{
  "image_size": 48,
  "crop_scale_min": 1,
  "horizontal_flip": true,
  "depths": [4, 9, 4],
  "stem": "deep",
  "shampoo_beta": 0.99,
  "steps": 6200
}
Rows from block 11, named by matrix and row number. Each number is 500 + 40 x the weight over its row's rms, rounded and kept within 0 to 999. All counts start at 0. Numbers have three digits each. After the name is the row's rms in percent of the matrix's.
# convs1: 3x3 conv (model.blocks.11.convs.1.weight, 112x112x3x3), inputs 70-83, a 3x3 kernel for each
convs1.5 104:524541520549482506550576465462494539469544432535483524490531476441450493487485546505429437621583496524532381391466555416480523500523559475523544519535485533492513462520538495553498462424550498478478481528542538543462492471501489559530513545493498476494452458526435453469501486547540557509462492546489471562513492482561506458435479515516523468473489518488534479462485537478422456
convs1.6 107:516494557508490550461433494546523479511459519472508473552465493528532498510479459497545495479485545494488462484536502500513603449507475466516486461481548507495498533503522520481476536459513511590449505510542491441517504448545529510445473484544524486549466515512528431512533495526514492504492527484500480505532453490489502528486494566514455568551518521473492446536514486514541455
convs1.7 091:502509556495568470556485521506464479602506464491493432505491562519471511555550519495501520508489452456388575517541479459503472504491532506474473562536425452497533486534417518552533543514506546500567506563462503426478499448516531476503489513477539611502544481528456506506513486487484570488454460525500539480466535599560461458552553595522494480512482474500511457505495531482531464
convs1.8 114:453540549455532469513558476452495548505493548525516485515538494521486537526543453536515527450485534485507448451506468544563444481525463546495552503478537475517466580504540462442464580501504452511480522542508474523517511530472531505525446507508485479525446543496565483486498595465409499494523525480444479471522515489529526443563435471519546495514473581523543532535502399463526496
convs1.9 095:461457498509452457440484491444482536582510496513480520487476499508561461580485422490478569476513503554457585483519461475481476526468492560519519495520508435453464467485487496381483547518502525528518442478469483500467527524477532452486508492526545465464482433505480447474403387510541481533536547488479425552500507483572483480461540536477512510492549486490462493432497456477525510
convs1.10 108:563496487474482509425499427470525478514504558502457539500538475589482485551534537488495522558442499524552532480507563545422471511561560503413497459469521513527475497569504480505487546497449527493423495522532502516457491509552446504518531604431526531503528494512465578495482473456494489509518551444551454550481544478493460479498472513578471559495465537480534509524516495511453460
convs1.11 098:518497530519552461471508478493447521530528561523544473452482441492547496480472477514519528514559527447586542466519502510484485485482504448458535475449479477509483527479468588492606545534556505472370464562457521526464494479547468532432489571524565634488501526521475541507484536487452471465438459523477535534544459576453482520484520526492480466478593528510484487512455454551486568
convs1.12 092:560492513480531560500537522450538449498511517482534474524472485441557559529578505538444528494520459568475549491551492486464554557491491522547529566482503534532451431567499470458471450487526506534508499427517563412519431504438420484440429423471438505470501533478490533516592483531519485511536554513515518455514512583447455548461420466469500517464524506464445431462514478574430455
convs1.13 096:527488505493471508557527453536472429511523462486469486512484534527507568512498528497552516522399625528495406510407478465524529444473435450510552516498527420537456535547601501455539505478508538540503502475518540489554470482480459504522490459453592491506478495530516501418470529447514423539509494532462559461564541488592523437477556485548492427503577530447532497484458501501503531
convs1.14 095:524468597540477521481499552566496493506560485508435487474571462460499535504522450545573472563552458458542513463502468477558447414430514443517492485521487472474549571434576441444529449564458512458454582462499518571574569496477462503538528506502481518532495508490478476459508477419434509512463445513485498535561466542534568525524518473560447522575516474478501463544541596515633628
convs1.15 090:512492522461457500470468484499425523488439556483411500510490548469560436583492529543541458624515560430531511563529514493502531537536569557529476520463460530573508492510487555479561491458428546444498498428530498389571463487521524507498539499472453551478523526526579519514488605587525578479568517498442457484475456538542495445510536511500448486477481522516530539445509445505480500
convs1.16 099:499578503538502518443501510540536528617533531517561451536507582503455460542482490533461587445487490520523541508511495518534517517499455501548525515506460479493541517575495502507508537512426479535492487531411476513449482470478507436465488565537576535538512481482505530489525433500541535484472525557549497453546495505530450447468533530466499478444443512448461494522478483523576509
convs1.17 100:561491536548523550489427454497435517466528503469423572411548538496631455465454493554549517539420476507523515541471487508461471536474508484537524453578504501554470521456541509495509516476483513462437547543525498488457494452571445473545498468574519597518456536556486482489455510454453480509491476542444393448490481516590571448500533484519498458537479503515466470502433507514528463
convs1.18 098:458435490602445482530471537420473515522474471486448499469549515420539502509507534475488487529489480488467486513543423482553473505500593491507440494528431479453466501488535519488494485508495504445584578451509567554601534487517554474442536531521502453525402530519504507494562565491512459555483551555467582525473481512523541500479456514489491534540550491528421502502467469510460475
convs1.19 099:480508532510382449447444497563412434473555517525526489514505526532479465437486487538519465460545462493488494449498529492530479526470580495446473559474508476463500454509468478531533496559515497503475468495470531468525539515485535436503542508499518506510472493478481471483504494463510563496497484503507543541523550475552483494521519562465465515552507492451474441469478490522486512
convs1.20 104:494499472448474597556467466475541511512472458534519430535561545548508488463463524568509471482439436436451513504539467567475617496485499522486468488524478537557566450464454455474493515486488463433488428493559499515496483462487532494503442578507433480547529501487464547475505458544497463560491488562456457548438449528514516542527465531467512472511445483491525515490494546522473485
convs1.21 103:514467490525477446514482483503526528463516470532570467450450558468505548494558396518566480527537576507467491520473538440525500546493475509494424484469547477557476455504502488516507445484495529451443486495477527499487504474514555479467627517469511495510518506455472495510474535520504452453574460505466406503575417498580508529531555476497404457546451497476581513527515419491494515
convs1.22 099:384514491549519482416529529423503511408463523516527530511545571575388461534460476522502426457485505523486502510455491484442521511525550441423485447480587466516501535525507486522492476549497429501507520465555465487479526500564523447504404493493531532540493456473450540511463523507461555517480496500566471473491464476492492530509514484514481522501531489522522509525520506505489561
convs1.23 111:503509481522490472477540479486520488488527571499513539555513490469554488493475480449497509471565502489563491530518547513470490510471484491525574541466504441441524481514489560482435523503571512483546486477498548466452514555471448535472482472514412517513509511499462472511547476520542481549537479502503465500493489525564477464528499511496497539537507471416498574394465536591520495
convs1.24 101:534530526491461429483422503505535491484510540535483506553471456469517440461439477521523559498461558529535504500426518487511530445472567495532526517468473495538581456451502522547487475483488611603465508454522512494500501486528547481482408471491518568522456500516466501499451371555431500577500523539536540535514498570516566533541492542554577495427454513517492489440544437493501530
convs1.25 103:472534463490490553471472462440536558398536582489450546465530500559491488481479503538493489501472435458480503494548451459473507545439477470454509475435518480427515514488458441484473527531486487529505436481470442567467479487418522528491486533488465505496448450467511456473522463492505524460525579485534560566535538504517491542531511463535473555585504545455475500533513516527482506
convs1.26 104:555491545522498421442471519495500510528467528489526461485500509522517617467566525566448431672492432544552459497483552517447467489430532499469478468463478444496528461483503448577448541485441476573514505500533493459510528447465447514511550530477497506527462476522453455523494454562485463528494480493489533525514505503419485531459476483526478463540499471489526521519487449509590450
convs1.27 101:419561452490545536550481544484509426519447493452537530467457437483411467464503550452486537465583534446586524550440481522466517516507488529493533529516441520491443476475482522406534480498551476504467466511486518486464445475477571563519450482523409473461499577569544559518460441470530531498535564536500521483511540509506533497480540515452438480499603476475501517487424537489635562
convs1.28 110:437510473488536481467491489460469528490529455570521475461533561471582484482503463491455478458588538448539489455479553459509520438487473513482488498514521493494504500538479499532546479496517492469507520557531484450477449463555485522542498516522494460499502553539527411472529547465554409474540462473502535477530482506502512465529509466468473483493539402484521484510428493524510497
convs1.29 094:490414490438487485492501483559510501555499521598516496546504561507462520523502522546503447480451448533447467505459522474478498478540492508479490466530481546502535504539451542468472524464447564453455464521453514428503543515525600418571527587483492494503587518485436512509480547480447498599503512502499471529535531504577530471441505528485560446497503521492489537425585471490521525
convs1.30 105:528533498473567505487439434483499533508453520478471481519542487505513530530597501486545422455487475467500409521516487491526450421531443447480462502421507541539486480488499468508579541455509547415471527456458487491492546478408449425531507461482520446505563507565503469520445502553499528483477391582584434559546482553410439541457467502552523486501436497439500585523528510492466551
convs1.31 093:479529565544478523431542497503528513557498564490553500524486532521497496481559534524444488392477370478454537477491479491562477465540524508461431444451460538539448506485474626533568480498477473495474459394497492504521570476495466394524481523487470498465518513500577472497481518530495498453499549480552551536499542587495484527482552490490510529491478441464485502577511546452568503
convs1.32 098:448523450482458488420483494486436501541545550496496471529492550471583457432567435501568470507521511543458567487515517544500533479480469404523536512597457558483475504555478531443497486552467476499528557431494499513517561476460515551469553583501488522493566600476491529491467483496500581525517435468538481521470487454492434522531495543420482502523529458479442589483531471460562539
convs1.33 103:539528566507436533580483381469458539465460523484484549443468526556503469416553441535539448504455549481481508513511476541533513525514481500523485486517516446473526465546547473470511460520556510588509496482531458499541541463439497551501493506513489568538543556504511417471431447520542522522524524495484519527532510468468487491476512496588479523529460520494435460521502490490489489
convs1.34 091:554447521494517533515512446552491497461450512495445587480460469446539503491484556512568446510461525493522539447558600522517541538428563503476467483466473453471483384542514477515503522503508457498497509469549441478480481493451474487486520454535519509508505508455382423586500514496516567569487517481535520474474498419472486440556473516461504474410517447553483447525455422475509509
convs1.35 099:548484501506541443518528468435488584447451607502525540512486517474518494547482491463463497408497528474521465500487524470454502484504543547485517386528506442502453534554518487562491507483439522509442522542415534492450520523472488420520548518458489530489428502486518488568503561512570530523530565542514455479478491495464441559458477490500512544536544550528505511465512484564589480
convs1.36 096:471493539537530506498534565457491508484456471538459498518479449460547459547509521477371501409512528513505468506491522489491492498513540549537496534516514515478497455535512471507495509520508600569463469534497477481444508510497491456509494553506513536586526574523514511517450481481483506589564445506448475480488454478469432490465491507517529429640432397504502520450448391523428468
convs1.37 108:502470464497484426545488531500471564520555431501456513510555514488531551513460523467472446531522497450528445532518477515448480476556545495447451526597486433522481533486525527457506505507493476537469484476501544389470456568477380450569580454597468560552481464521481454522494529545381442577565465496458465518497474493501519500577545432529436494495455494577484467525534476558535567
convs1.38 103:596499453494549480533491494435538449530443538529540445510458472433542539562515521520531487535558445542492466495482472567448450499501469510485511504496529548497550461497450472550524520483513473503529533447499481528495470538553498515561482454482474465470483517497555541482494503520467550499503519469524554495470499454476464468454512467485378448579512495571534494492505535495513470
convs1.39 098:500539525519512527451486430533412442490563460473478461495516522470538441474478450547441494506524524502459488472492508398596511544477466536472534540499468518474501464468527528500547484477473536426515525542539509502494480472579478457518467489510438424567444393479454545516516560525498460469534461520511489449455560548474475510569556532482499506475502480467499485524464532500444508
convs1.40 109:477508526510503450494498479611522489495473520509474501502417566454422419526555492525464628482478430480545462552550533503441616396498535487511491460533530445628459535465556504455443559555551467490449524484532484487451545496501491514432502457480470475471505533519533557479532440438527504463495541454439467409515540510505513480526479513483522485468502515466452452540490462434455476
convs1.41 100:514460535519446566482494472538509529442518432517535512472500465449492422496439501494518492453478488496479466470495493419506441526525500475491541452519492442500529615456448537484494504576535477463449449507399556504518570501479538492569479508561429509515447554431515552554483461475531490475451407531532517485581403569498559481496486461461454442459473536470455495526418464480481482
convs1.42 091:505529477476493465529521448460536471520460537506534504590453498471498557480492527433520496540479523494506475568555416546494597539516503488508568594516521510518506544466491446470507500469453519523472521445511533508541469465480512525452482538485497504510527524441537473442488619500498395517462458446490515537430497465488544560495462445526472518501453547560493489482558478513456506
convs1.43 104:463423461498509485482576509553542514576520471475440508516536459523570462509511539479474480510569489467506467457451574464496556520604506451469519475439504485497564514500590544551440462486507482466553527447486516503496583482516484502556534513518531513472528531511550431507522539491528485450496455511508499426542472515514499542477484503524448473502510554608549534438496522437500447
convs1.44 091:505495441531478544539566459494472513482500533498519571504450490542466511499447500498470465511445531559532565530549538510534530463550402525498514614509443512559537458473503478529442559501535491467621518498567469543521533519504535519525523481548522513548482475496499607431475407474447473512529524464528514462516504484494490542463494525529463503468484446497528532477434505520555502
convs1.45 100:462472531519509445430554454571498537599444458579452554528467487466508500448512569488542484471512485593499401476456585472501460390506490502549482501504538558518453532415530507480506555482514482529448499455490501472455441539506642462430559526490498521497576534513528485474496540490462507514509465546472470466573501444579537432475506500562546551509576454548595476535554447479513565
convs1.46 097:435455553589440532482486589509496464574512509528472486494531445493564480481538510504478445499473516527561515559553424477466529500544484502517483566509493489474519553489506536504518447471509422510526462512505588514497497481499582520452513501509422504496495499475507486616525558500504507389517429507491505421522446408498520481447548492554470523562482533489563516478494507515448486
convs1.47 092:508444533454517470496449500474495533475491488521493545519602521522476608593507500481468492480521527518530493506482509499534475516454493495475471492530483492407497445451494464500489520592549496481479462471496447494508494404475509441468462561463476442410499391444482490516515594519491512499497559492472534498486497521483515496482519507508502517488514510488494523472484481491489423
convs1.48 100:484473485454527556519509491548489547424462480451491527492558507437446465495524523530482502495513511429450505569577528455436549508448502526479447509483454519469507494442530467507543507432447445514500494413477483526520500462473562503522518491518540490497474565472521552535497511519433502511526445500518531526526522481515517549519486488468534423471474532554483522459448488494475430
convs1.49 107:447527470495461536516470452448471519557507463538518489515515522493479500545488595500501497526499502478484480486515524493470549510486464466467441473490522513507504487522467561518520515558422461531465453494513484478547517486528486505522513562487459497548524454520514523528548487495497440550554490514436506548451503524513539515480535458523516544517541513528555480490471471515507509
convs1.50 101:543491505534439527549535457584533471509445493413428437502491476477475499485554459483523547503537497512493510533584428571466492440429520545432573571487486451463495530506534455466510511527546473472516497451458505581606476597518559487516492512470460489494475553544483491502467499494517460482513516481561523444612547495473514522538479514525481471530434534408527522488464491477435503
convs1.51 090:532489538468542485498492498457576515504465502470462462483563512509422471485468516483482534465514479485465481478559541529534517480538494473579483463515454475463469516542541521492555500551503480514426484541439468460489533532469532522543523424501474512531520571445438476479477502514476587514439424542505509561443514585496533508553406524510482513514591538475555542489433488418487514
convs1.52 103:485509496526495433424525512455534503547552538442481512471503563536546473471537495540461430478500517526476522531520452477457422471534512533520440486443473415461529454507447471485455502457555450411523515524507482546511540505466438470527493530499521542438485538397570537554516529488516506458515421512507544493497466474446516531462519475511558429510516476489486542531497493491446434
convs1.53 096:567529465510502457504483419486418489460475537471539510507435460445552519452497511597540432499485457494439541567542421513507548534449441469523520495526513525512532473535501466481549463463538505435505488490541461476473516514529499526543455569480543618508529540492454460467490520472490434529456480532548549519519568474493509468537580536477507544544470358555452487528500500414564447
convs1.54 097:454470480498496481593552498493484503522553480555551599497529531474477449524527524539522546443508608548502465476465547534534504508556454544465436549482555489518525507524503551521529518483603489454501423467524516449493491514518419463548603532567474450476533591479528509557469509531490528422531542459485470545487481573512458516433418555498486414511440453475424533528536470537619469
convs1.55 105:490471530510525434524475559515492544516547541510526444527513500486514581427488581491491491466485474512578521489461500516538449529506533502462485486458489539496492553471488513500449459507455531461476497497514500519526590479498503578431532474542528496511524498579452504543589553516530546593402457527520577448472536525426450534511400506565494489452479492451523524563470539505487462
convs1.56 095:481549536516465446456537463517476509443448507457491490436480471555506557478616463525477491435534509463565475572548514509499499450510455518572503511455515467445439489455509429602491492485498494507542495500508479517494471497494498455462465565477446462536530426470485475488540492448447452489487454415483532525397495521456462492473481416553527491491497491541433458456517522495525528
convs1.57 096:525456491511504539486564487535551548523482480514545442537610502557479530482501476531484513503411548550517536518462492546472554522518533480411423469518514473537538529536536547531544499566478456478472531525528510532553511514532473542489558512549528511490528508472458504483440536414452552474408469445515438524456481510522518549509497495594604560486496478531545593491499484524425545
convs1.58 092:450462533559512534470511542552500562499520561457513552462492474577521495503498486420439537444575501470545444507576475526450430502484489522501489464480510539483530464541498523436545476501462495457603509483519483521504470566519574506546481562525454566494455466473455474473532465493482534576477497449539460462479481457465533472535435511489544507533544520438450536493502613553522545
convs1.59 100:483492525492447496542501423563503515582423486521452523530507631461421516488496479523553545488517581443467490499455446530532504532543431434540444526496480579539585500515484507488507483497493502428495501524561521479448496512495536470517492479496500509499557479512492481409509549502497460437482497438479519552559525532471472510520481547457517502540466499551457508453579530468460456
convs1.60 100:437494525510512539481524488540509469518491496516452475584530480537515513483448481454447570459493473513550500506506554495510513519522532505457455483487506531485433576549468424468539475508629503523498505437481492551460561538462495536465468488444477524504469552501484534420541587478494509528423520508460506478549520456447472468486498538508577461560505525486465488428503532412529529
convs1.61 108:476524517490504505472437479426468477460545434448515551441602520617440541560514520559453514469480618561461520479571548502511479489464498515493523485593487468476435459453450510532478453501534452453483591467479490481552412411487483501583521519504482448494576536526532523499471495438501499483521463481501543430446516421483458536485522487500499527436477541485489471546504500539512517
convs1.62 090:459549517490484476497526529531532494467482510505515495526491547546470518584518596439511495497515531471481486457477498506469519517488491485573560615432556537540496542439458457553484506508491525502468494508476483501488515485504553481466494490500490518551472440500568524530491518445499503518518465524502454490456504483562540486476498492556475496504497482561514527528484516435499482
convs1.63 099:450582491499510496480492528489549571449573484474473443517458460558564440583520454515458475536521546420521558419603455587530566439495439497542509650524533462482525494534455462513466510408463478426501536492529514507531474504521545454538425597489440484466504463526489494500520560490577500472483446498488525484478521530546505536442476542482462499516480475512423498466496491520560556
convs1.64 103:505488496530505511495483477493499532490506506496495517502563480463499433530461456481539462492479519511451517501481462561496507488453535435491481552491497504535564562494531440516517500492426471547497427520525571482494544520543423506531544485498471515572451581437568542440453562524555512517472476418436548494499469582494563544448499479554474516514506542486514503506523494533535508
convs1.65 109:505551548484497524461484515510489476568502428500498513469478535486503495448471495558444535489422541491520527526499490441509410574515493462502475508446485507502558536542506505485499512395550486466624559461445453485500513484488493467489522462547500513529533409516568504558492480466527469535510452538503465513513487496498462482580408442488506490475425506473494471516489457511427484
convs1.66 098:504498462485570542535495503439586423474440459531460479488496515588446525476539564488436496421494498468478530543474419510517475603497487513560522458498511490557561547483484450455509447507454478523437516573438422530551496511487568486555495524539464450509455428465512509518551489492471554397497423542452490461496587506473544477521471496474583543567473498486468540478509481484503481
convs1.67 099:492450508538517538505506439500486478487485486445475533597483489571436451548478488485555456484531475544468486483481512473492456466504509486486504540503572536453521471504428533474492502522518475456536485575492483480442491465538522529486476492511504550544580499442426509477462413478536432476464558417476569508494489494568525487537474497475539467493557582540438463518485457544555498
convs1.68 102:510567409493513482487527468489568580473482476506430545511529569532422485465481468480482505518478544459446474497462477502458578502471499457501478476574485532532507542506490431524541499484547468480450491460502509513470532525459484540487469460428532549441469592560467511550558531465501524495482518504452476505477467437456536493468466555457526526475534540492505508486619491514489478
convs1.69 102:521523549534483466432508495568414510543530511522546544529435533499525511438489484544528504491453489513511523539527513519549464469483519484471491559460510524567463557539534488472559616485555548491461451520524471444539509489449525544468464482465478549509441498470513454574501478453517475495514539433470476479427474522496474440500503524521443496626524557503487477457595556490513462
convs1.70 099:500462527503351506499484485383509577488474541409579466516504439521534495521452538461463437490479531420486480460485468556496524458480532569480482493405456485513464542471551504436506527482449454499528467501460409465447470520439466471520486516475487474534421515476499534518480535465523617518494468528574554571445450559469502573545514530439498598514552592477424431556482517534514446
convs1.71 099:471552479520462483467522458526487510460508506542537518455489427474525441567527479449521476485540559461513438578575499497545466498431498480442505500536539468452419441511488631456511514508533558543456502463528475557534494492468402487467516515531460521504455533522433477447544517514478535441491491498537520485518522505484523501571534550460494460548412483477510457437532513528499502
convs1.72 093:490494536560520444519514525464549489495507512619569472546539534526482492512556502461603527503571477509429515512510501512494506552523481531511505473560568495457471560466498454566526533474546484517528510552517498422494468521469559475527494525482489508466560488444480494514513401550538550449491475521519483495451489487491514480502515461494502554462443506479503543498503550518498421
convs1.73 100:556509468545493467486492568522570430450484517517537525504505510480460441499483537518481612480541535555434483500400473500467521530446491483518432520529460488467499509531493507523524508475538589549556511498512522581503486463559492501559503499496558476491516426466489470533576451495430509464491540468518509504541535439428602474487520526471466472469513476522498480492413486478507476
convs1.74 095:413505433520438435486530501484488441471492529492599482494462517482440491533477461527460603579578511484526489509514555497575392517516474480450541461480553490470446460426447513472501479477508501556495408516458490474516456513490514594449514469609417501462525516488506467457538469445501464509473458415572481469492521442490529489518527410456463516471464502506485449569488474500469501
convs1.75 099:466505485490481516527552531518542461480453474527488525473500467496510513471482480469450468485467473511517482503524499481591532472485591545465479554522454472586517498528488535510457434410528523559503426474562509482505486544555566509545469458492459504493553586549470510455467497503520477533550546547491482506506531535491502514477527533533447503427454579557579535537528556569528459
convs1.76 106:518541508427504518463513504548476471564396469538481502517481527523522494503544542476526546538511534497493457449528474517535500491474524550453454516477530546481475526551475470409531541448432445546501529527504473451472501554509508497525544602432489445475522483474515483561490468431462502482473427441509462469584463460595437436422493500490460495453602483534494515497498516502534499
convs1.77 103:445482489465485527465527463620471456577571539501486474571519487544491458546520493455511473491510445478522488385540491402583489442485508499540556491529484512476532471497544527572480442469482476523508483512473537507480551508482480564476494546442528530474611456443463539445511525485502575499595461503561447518552461537491451510586415486504549517536498481483471510479520538516508515
convs1.78 099:506445567497502528511513528364504494444419513496507498529527545530521519496505494483525471532481485456466533513468506545460462481495452569474525535498548505474506450569542502619480470523522451570501525455505409502500509520464452464477505439493517496482539609520492426432499541506499511438494481536530440520476472427491554454509487437481570476450493505480541557498468465546495520
convs1.79 094:536496445504509495488519450466505511464496577480530517576550460509573440500495527489463464523534476486507444499515433465425519484485529567533514510518548535471574500441420527608442444471522566528517531544524558547548490535475438483550515550500509472423474497452512481459540470435519444436555598458501492554492470503509577552503488532523527427470437531522448489551519520567464542
convs1.80 099:490550469597450483525462509600454531492466513519491521553514507436467521537512540557562470503546502508486527478481496517527569529484578518423525527505490521517498533447507463530500538553480562455495499486506495444482520454494478507496525498481423550532543474458543436498467473488501474498493494451451514502467480461471446483539523437568418486511501442527440470507495474545526451
convs1.81 103:436539451495499427478543533425524462510556452494523497496509540469480463518465501540532553468502629554420503526548524547446552531476477439486476513525525528495471472489485515530478499525492531521520497550537483430505488510576390549489523394524521539463497503518529432517511511493492543475619496551479458579540518520542492508470493478566591473418512510542474456510449434478489536
convs1.82 102:515463501450423491518542498440409535522489554517460448558485487504512557487509485536497505445567560456515517475486519491554525494514487529515487486520565411460496473475520495526492431489473561495569514527473534522501557508511506508476544517542482506450529557472507481507421480561432578463528457445499486475466516536490450520451478492509540513500425588474472572471528506524494448
convs1.83 094:383614535565490536547448489519428459468498397554559547535463504430492475444513460538439537493483491454592469548502594554452491509569450484543497509588467538515473454523463496480520553491482452500500501509463509489523497481468505458460469540472472524438488437462519426560477578518475507528467447475478593528487495556461427467460570511427501551524447491498494475575489492422504505
convs1.84 097:560507440502503521479491509590569551505514507565461381497519519435588551468461513577458493507526556535459458531491515455523503553544529457525479555499563549581422479564420520521463512460472532528469483437502542511540548557517564440537536603558478441523476514526532517493496533510577492513511451458542502532511548522469564541457617545492553442468414400467564514543485503511433514
convs1.85 097:484465537481494473544490524562520467500496470553505486462497577567447567489444581493600525597627536547545491510422503485546509555475489458508439445503524426516469544477476432525456507537496515432472559447473503467427430483445515566485475530451524539549471492454485538496503466507559515490475533560515531555459472545513517490488417538472526551465452537518552568501504505477436524
convs1.86 105:479536529511481507540478575493403563493531451526483499483471523497542457520553441450544539501512530487548479481531519530417537538545454513535465579525452496552398450560503446513527576513460502479500489419480482441505501533518471505501548484550483437470496505401475523495483466465528556582485528473562560534493520531422495596479554484473475524548495481456545502492397412476530494
convs1.87 097:518436545487504430494494544542518505460506447483478517611550582428474510501493457543548568494463510492532458469519515520510534584503500479496471542525574533572532498537499467549520534408465503513430508510532481526486474537499501524483472459479514428554527508562493478480487488497469462483500441547505484444520542504484478577476540502504498524514464488528493455600452543510448538
convs1.88 099:499525462540488621530480487535543528558489460521520522603516627544454598556543478492520545439506552435544496525522480472425496538510519466499465471457446475453542458527500471532578551573465423518490502539486512492463497480497473528489502514481484433510512465575440499496542527446477529495522557530478493482453577437540491468477488469559526490535460529593560573531534529493490461
convs1.89 091:560578563503477548510521525498550522487477516504516451460489456532542495545433495452535470549420511553497543483519455518478509497500494485532588522520523596526536477407438453559480484505530540505522507484485515424515497498533466493519438517503568472497511511396503456523547522497539523637555581443446521531544512494514429533449487503503494522473495524472566554493461583535493514
convs1.90 102:479417525513534453433426513597519553504542448513441519470490424558463457436543588452472472490514500457455470491477545531463502485502443476467421515479549469442464522391510481516514518555512464495471564462530482468473463543523527533534456526473557503451499506470520529503631522476507536535530468538527527452478524490465447541458495527498537529503537479511515506506459495536517556
convs1.91 095:570576524547431514506548586404464498509520450403544453442519514483494558495554475497554492479514458520480490484480535469518486521468498474495537532535474489472504511540522510522535468536553519431450497572517494537488473567560500480483513506483556532481558499495438501481475478502473528446524480498468544445484472564524495532507453465575510551533559542460474491475505533460494503
convs1.92 096:471568508567462548493509546449482501517488457498563437477494427456482495544477555507530538422498428497440541448455455483499417559481473424554542457577572526539472527484512547478570495514523516476442477524474448538464465461529476503463475542507483507434524448468480544489450488540504490510499483499484550547448477510471491526554493481528468516523481482435581494560463446519536579
convs1.93 101:476452442408455472582522516482529563550579504448552464501455551464484427440478497442541520459507558530432473491497545537491471496511487480492607471504587511542514517486525500528481520524544557503506456496484544513540492591550511614497426486597455522585488454607530531564508452445483482466527522468493503481528514462476473554531558473454507506401537545533449503476524490488526447
convs1.94 103:461493448535461477438514530482525477535590516477564487475441427484481546469493523465483526479576485430499496520463450505486499467464448482488576509514486520453514472529503475576513512458493452470516470486460475537488526466482552494453439489493453529460540568382524562512554451535524510473491452534477523529524440455479526451519492455560626503485527502477542492451455475524429463
convs1.95 106:528489481506504459496500521548456522501555501409515533579524536484501511509510497475491535542521549506467480468475537492543528464494485479513502462506505531467451573503463528540446507510481553471453502468461463513489572583550505491540557411497483506537488483519548439513502511456463482464517556507493448494527550519456503502576458475476536445462424482517534486569468493457501467
convs1.96 097:507512562456493437478521503446446551506540440537500461520519505516491549480469450515500456498613483490492492504500440541489510499576477443497501495525483521534524574501480518521553488464514467498508510554501481475497490508501501508541433486499465521474507571470418490484578487431477463429512467430470473549461521463523494484522464492499568490478526485522560582526497565475552499
convs1.97 108:519520483418526482503494538493435492497496411497539514516457423521511530473464576463430413433452542543571504553530444501502490492460532453551506484509556500518509499484540569515499439513471565440463485435440482522450514546556519478526477476433508509485483403501539469518492458449551505411475489434502496488473464487456479443510481509506485474497514511415523483480545526444527507
convs1.98 110:445488508487485504482506482485519553542511559526521506503480467509527549521492430494506513445559492480492450540549454531413496563464518487446583450545463531541500501509455523487545464518467531491501501502527526454452545569489480454515519493550457487484487510462435512516441514522510489482564511500503578503545457502472499496507504514545540473474470525538509542453442489459514466
convs1.99 104:427561595473532445622464547494503468463464420432492472558512472528462481537448511540491506515479539484484513471563493570509519511485416472486525530500511507485451489473450555483522469560519537520493536532514521553477444575455497554471489539458526499445488483539552457571484503514467463532521520475527480505541454584571557457503471505543554529510488492479538486506441512503459566
convs1.100 106:487506486452482488545450506574516503513539520456569480514472475508603543458543452516455569533453549589480467540524517460429533542519513530473530497518462491493501442491503461487465516560480550468499482513554501484498453474499500605414500444528510471470533529501531537506598464491502456511466536495501487465492499492504625461505535520520434498513485523565467513487424510457469424
convs1.101 098:519470499523539530495496501474439518422506554529549546567405610444569479502449506553510530526519548500486406570528636539374523555544547478389505519520465499461508482435484485549480518549519473503461570508520481503503506495535549549456448504419473370511502512431486449441482522540514532486514550500440547459478511516558480511456443489494513487480522459494531502555458508539473466
convs1.102 105:565551484438498462519558441550507535539529491463545499503557471566543492475486507479417505485491492480529526478522433598452511528495478459506483593459417567497499491437532509552508502482510580575493518481528430438537537515429537462586510505435446497490554494520491490472498462500415468471516552411451466458444508516496491562498452529449528601423516540501522514474563538468478469
convs1.103 106:473480509517541538464512425493553443436553556449466533479459442563556499574482499538492508461544541490506469475479486535499488461505507509479466500540543455489445539492506581458579474492487528545498429519485530492425509466527502508461515488458473533457480545539482478575491481500490535446523543579443452570510466492459494487531499469529475426465532478467525500475403527562444549
convs1.104 116:461585463519516449433587542526476439537488529547525506451485470465522540543482535420526478501518487507500464531532421484483486520488510534497519533508513506523494452458525486497571447470540544489498485490542496476512482496464517519459480497531456506548530514523516563445548433513520491535501502488527528494511497455510475467451458524527504506514481527485465496464491529472478461
convs1.105 090:479541505534493584542541546537507460471526510492516485484448528508516498533493491481460454608506534521565452513521439454497518517441466447546559573521542413519533528545568523471532523569494516470487478450529536442520528487417530481436429529519469484498526538500486434503453480430457509472496534404558533457465551510454588510527486569610429569540631509528467549526560502496570515
convs1.106 097:463416511499470473518501494494445492468488447452493538488586487421482459567475519542428472471462486527471542503462584521474448516525602481498469582523527532479466478541545483507433538452522442487506545511518463516437484540478524502465529508536490533473517491515559468506534460531451565569517539504529523453515477464475492497504487502501480530478463506483504415534450503486466503
convs1.107 097:456534502490481463524538468496490511471507532510491506657480469496457484485539527592514556449501514508552456503455466479489516450585522488446484548503474465508520530492484523493534493559516473460486514524510432463461503486514445528536503533457470523494498542478501541569499521469548524493531523453466471457571554511499493504469499535496461449510542472459468494545532486491484564
convs1.108 097:467565479553492475521515567529491508507485487395472473547413434390518488549469452514533500440497563484491585481559479511554468544519481494535466459513496530520482534506529519477548510470496561481536534440450485487513434509445530483494530485458562450494446505490516500543485496521420509482497501548564490458569509521453610484506540538493475467442535540501546451482549433543489547
convs1.109 096:530464536537526478512501440625502513492467540615548462564518591482507516484503531528461534360560532551499546529572537463468447515544507478459491526519444546497519446508518564553585532507413513579448453548476487493447510495490484464463438513550494534484451482521535495490535517469412480443549438523526527506580475598520465515508540521467428520516494500601514523512550513495487519
convs1.110 107:537516483476568497487453518472474482527483540498493570526504499504533498489479465526505454492511525482534489465451445452541536520471474501499471489467527472487509513478476511457510524436492516502468547470446568472486506450492492533459486487494484553428455404517539444540480538498493472482460512504500561589476471533433492513469493497553465500498507469526461528456513493485486436
convs1.111 093:519513467482516500554440504454509472546590463478474467468508493470509599521557511490480552452500559414523524499541535430515535468526498534516426498544479545499466468505462550483555508564519480448475517522384597415484550534451499521507513498522430562513527449499547490515490498467424453494495463492496558468571494532501561522492504571537405578467573503485510486433477519513504554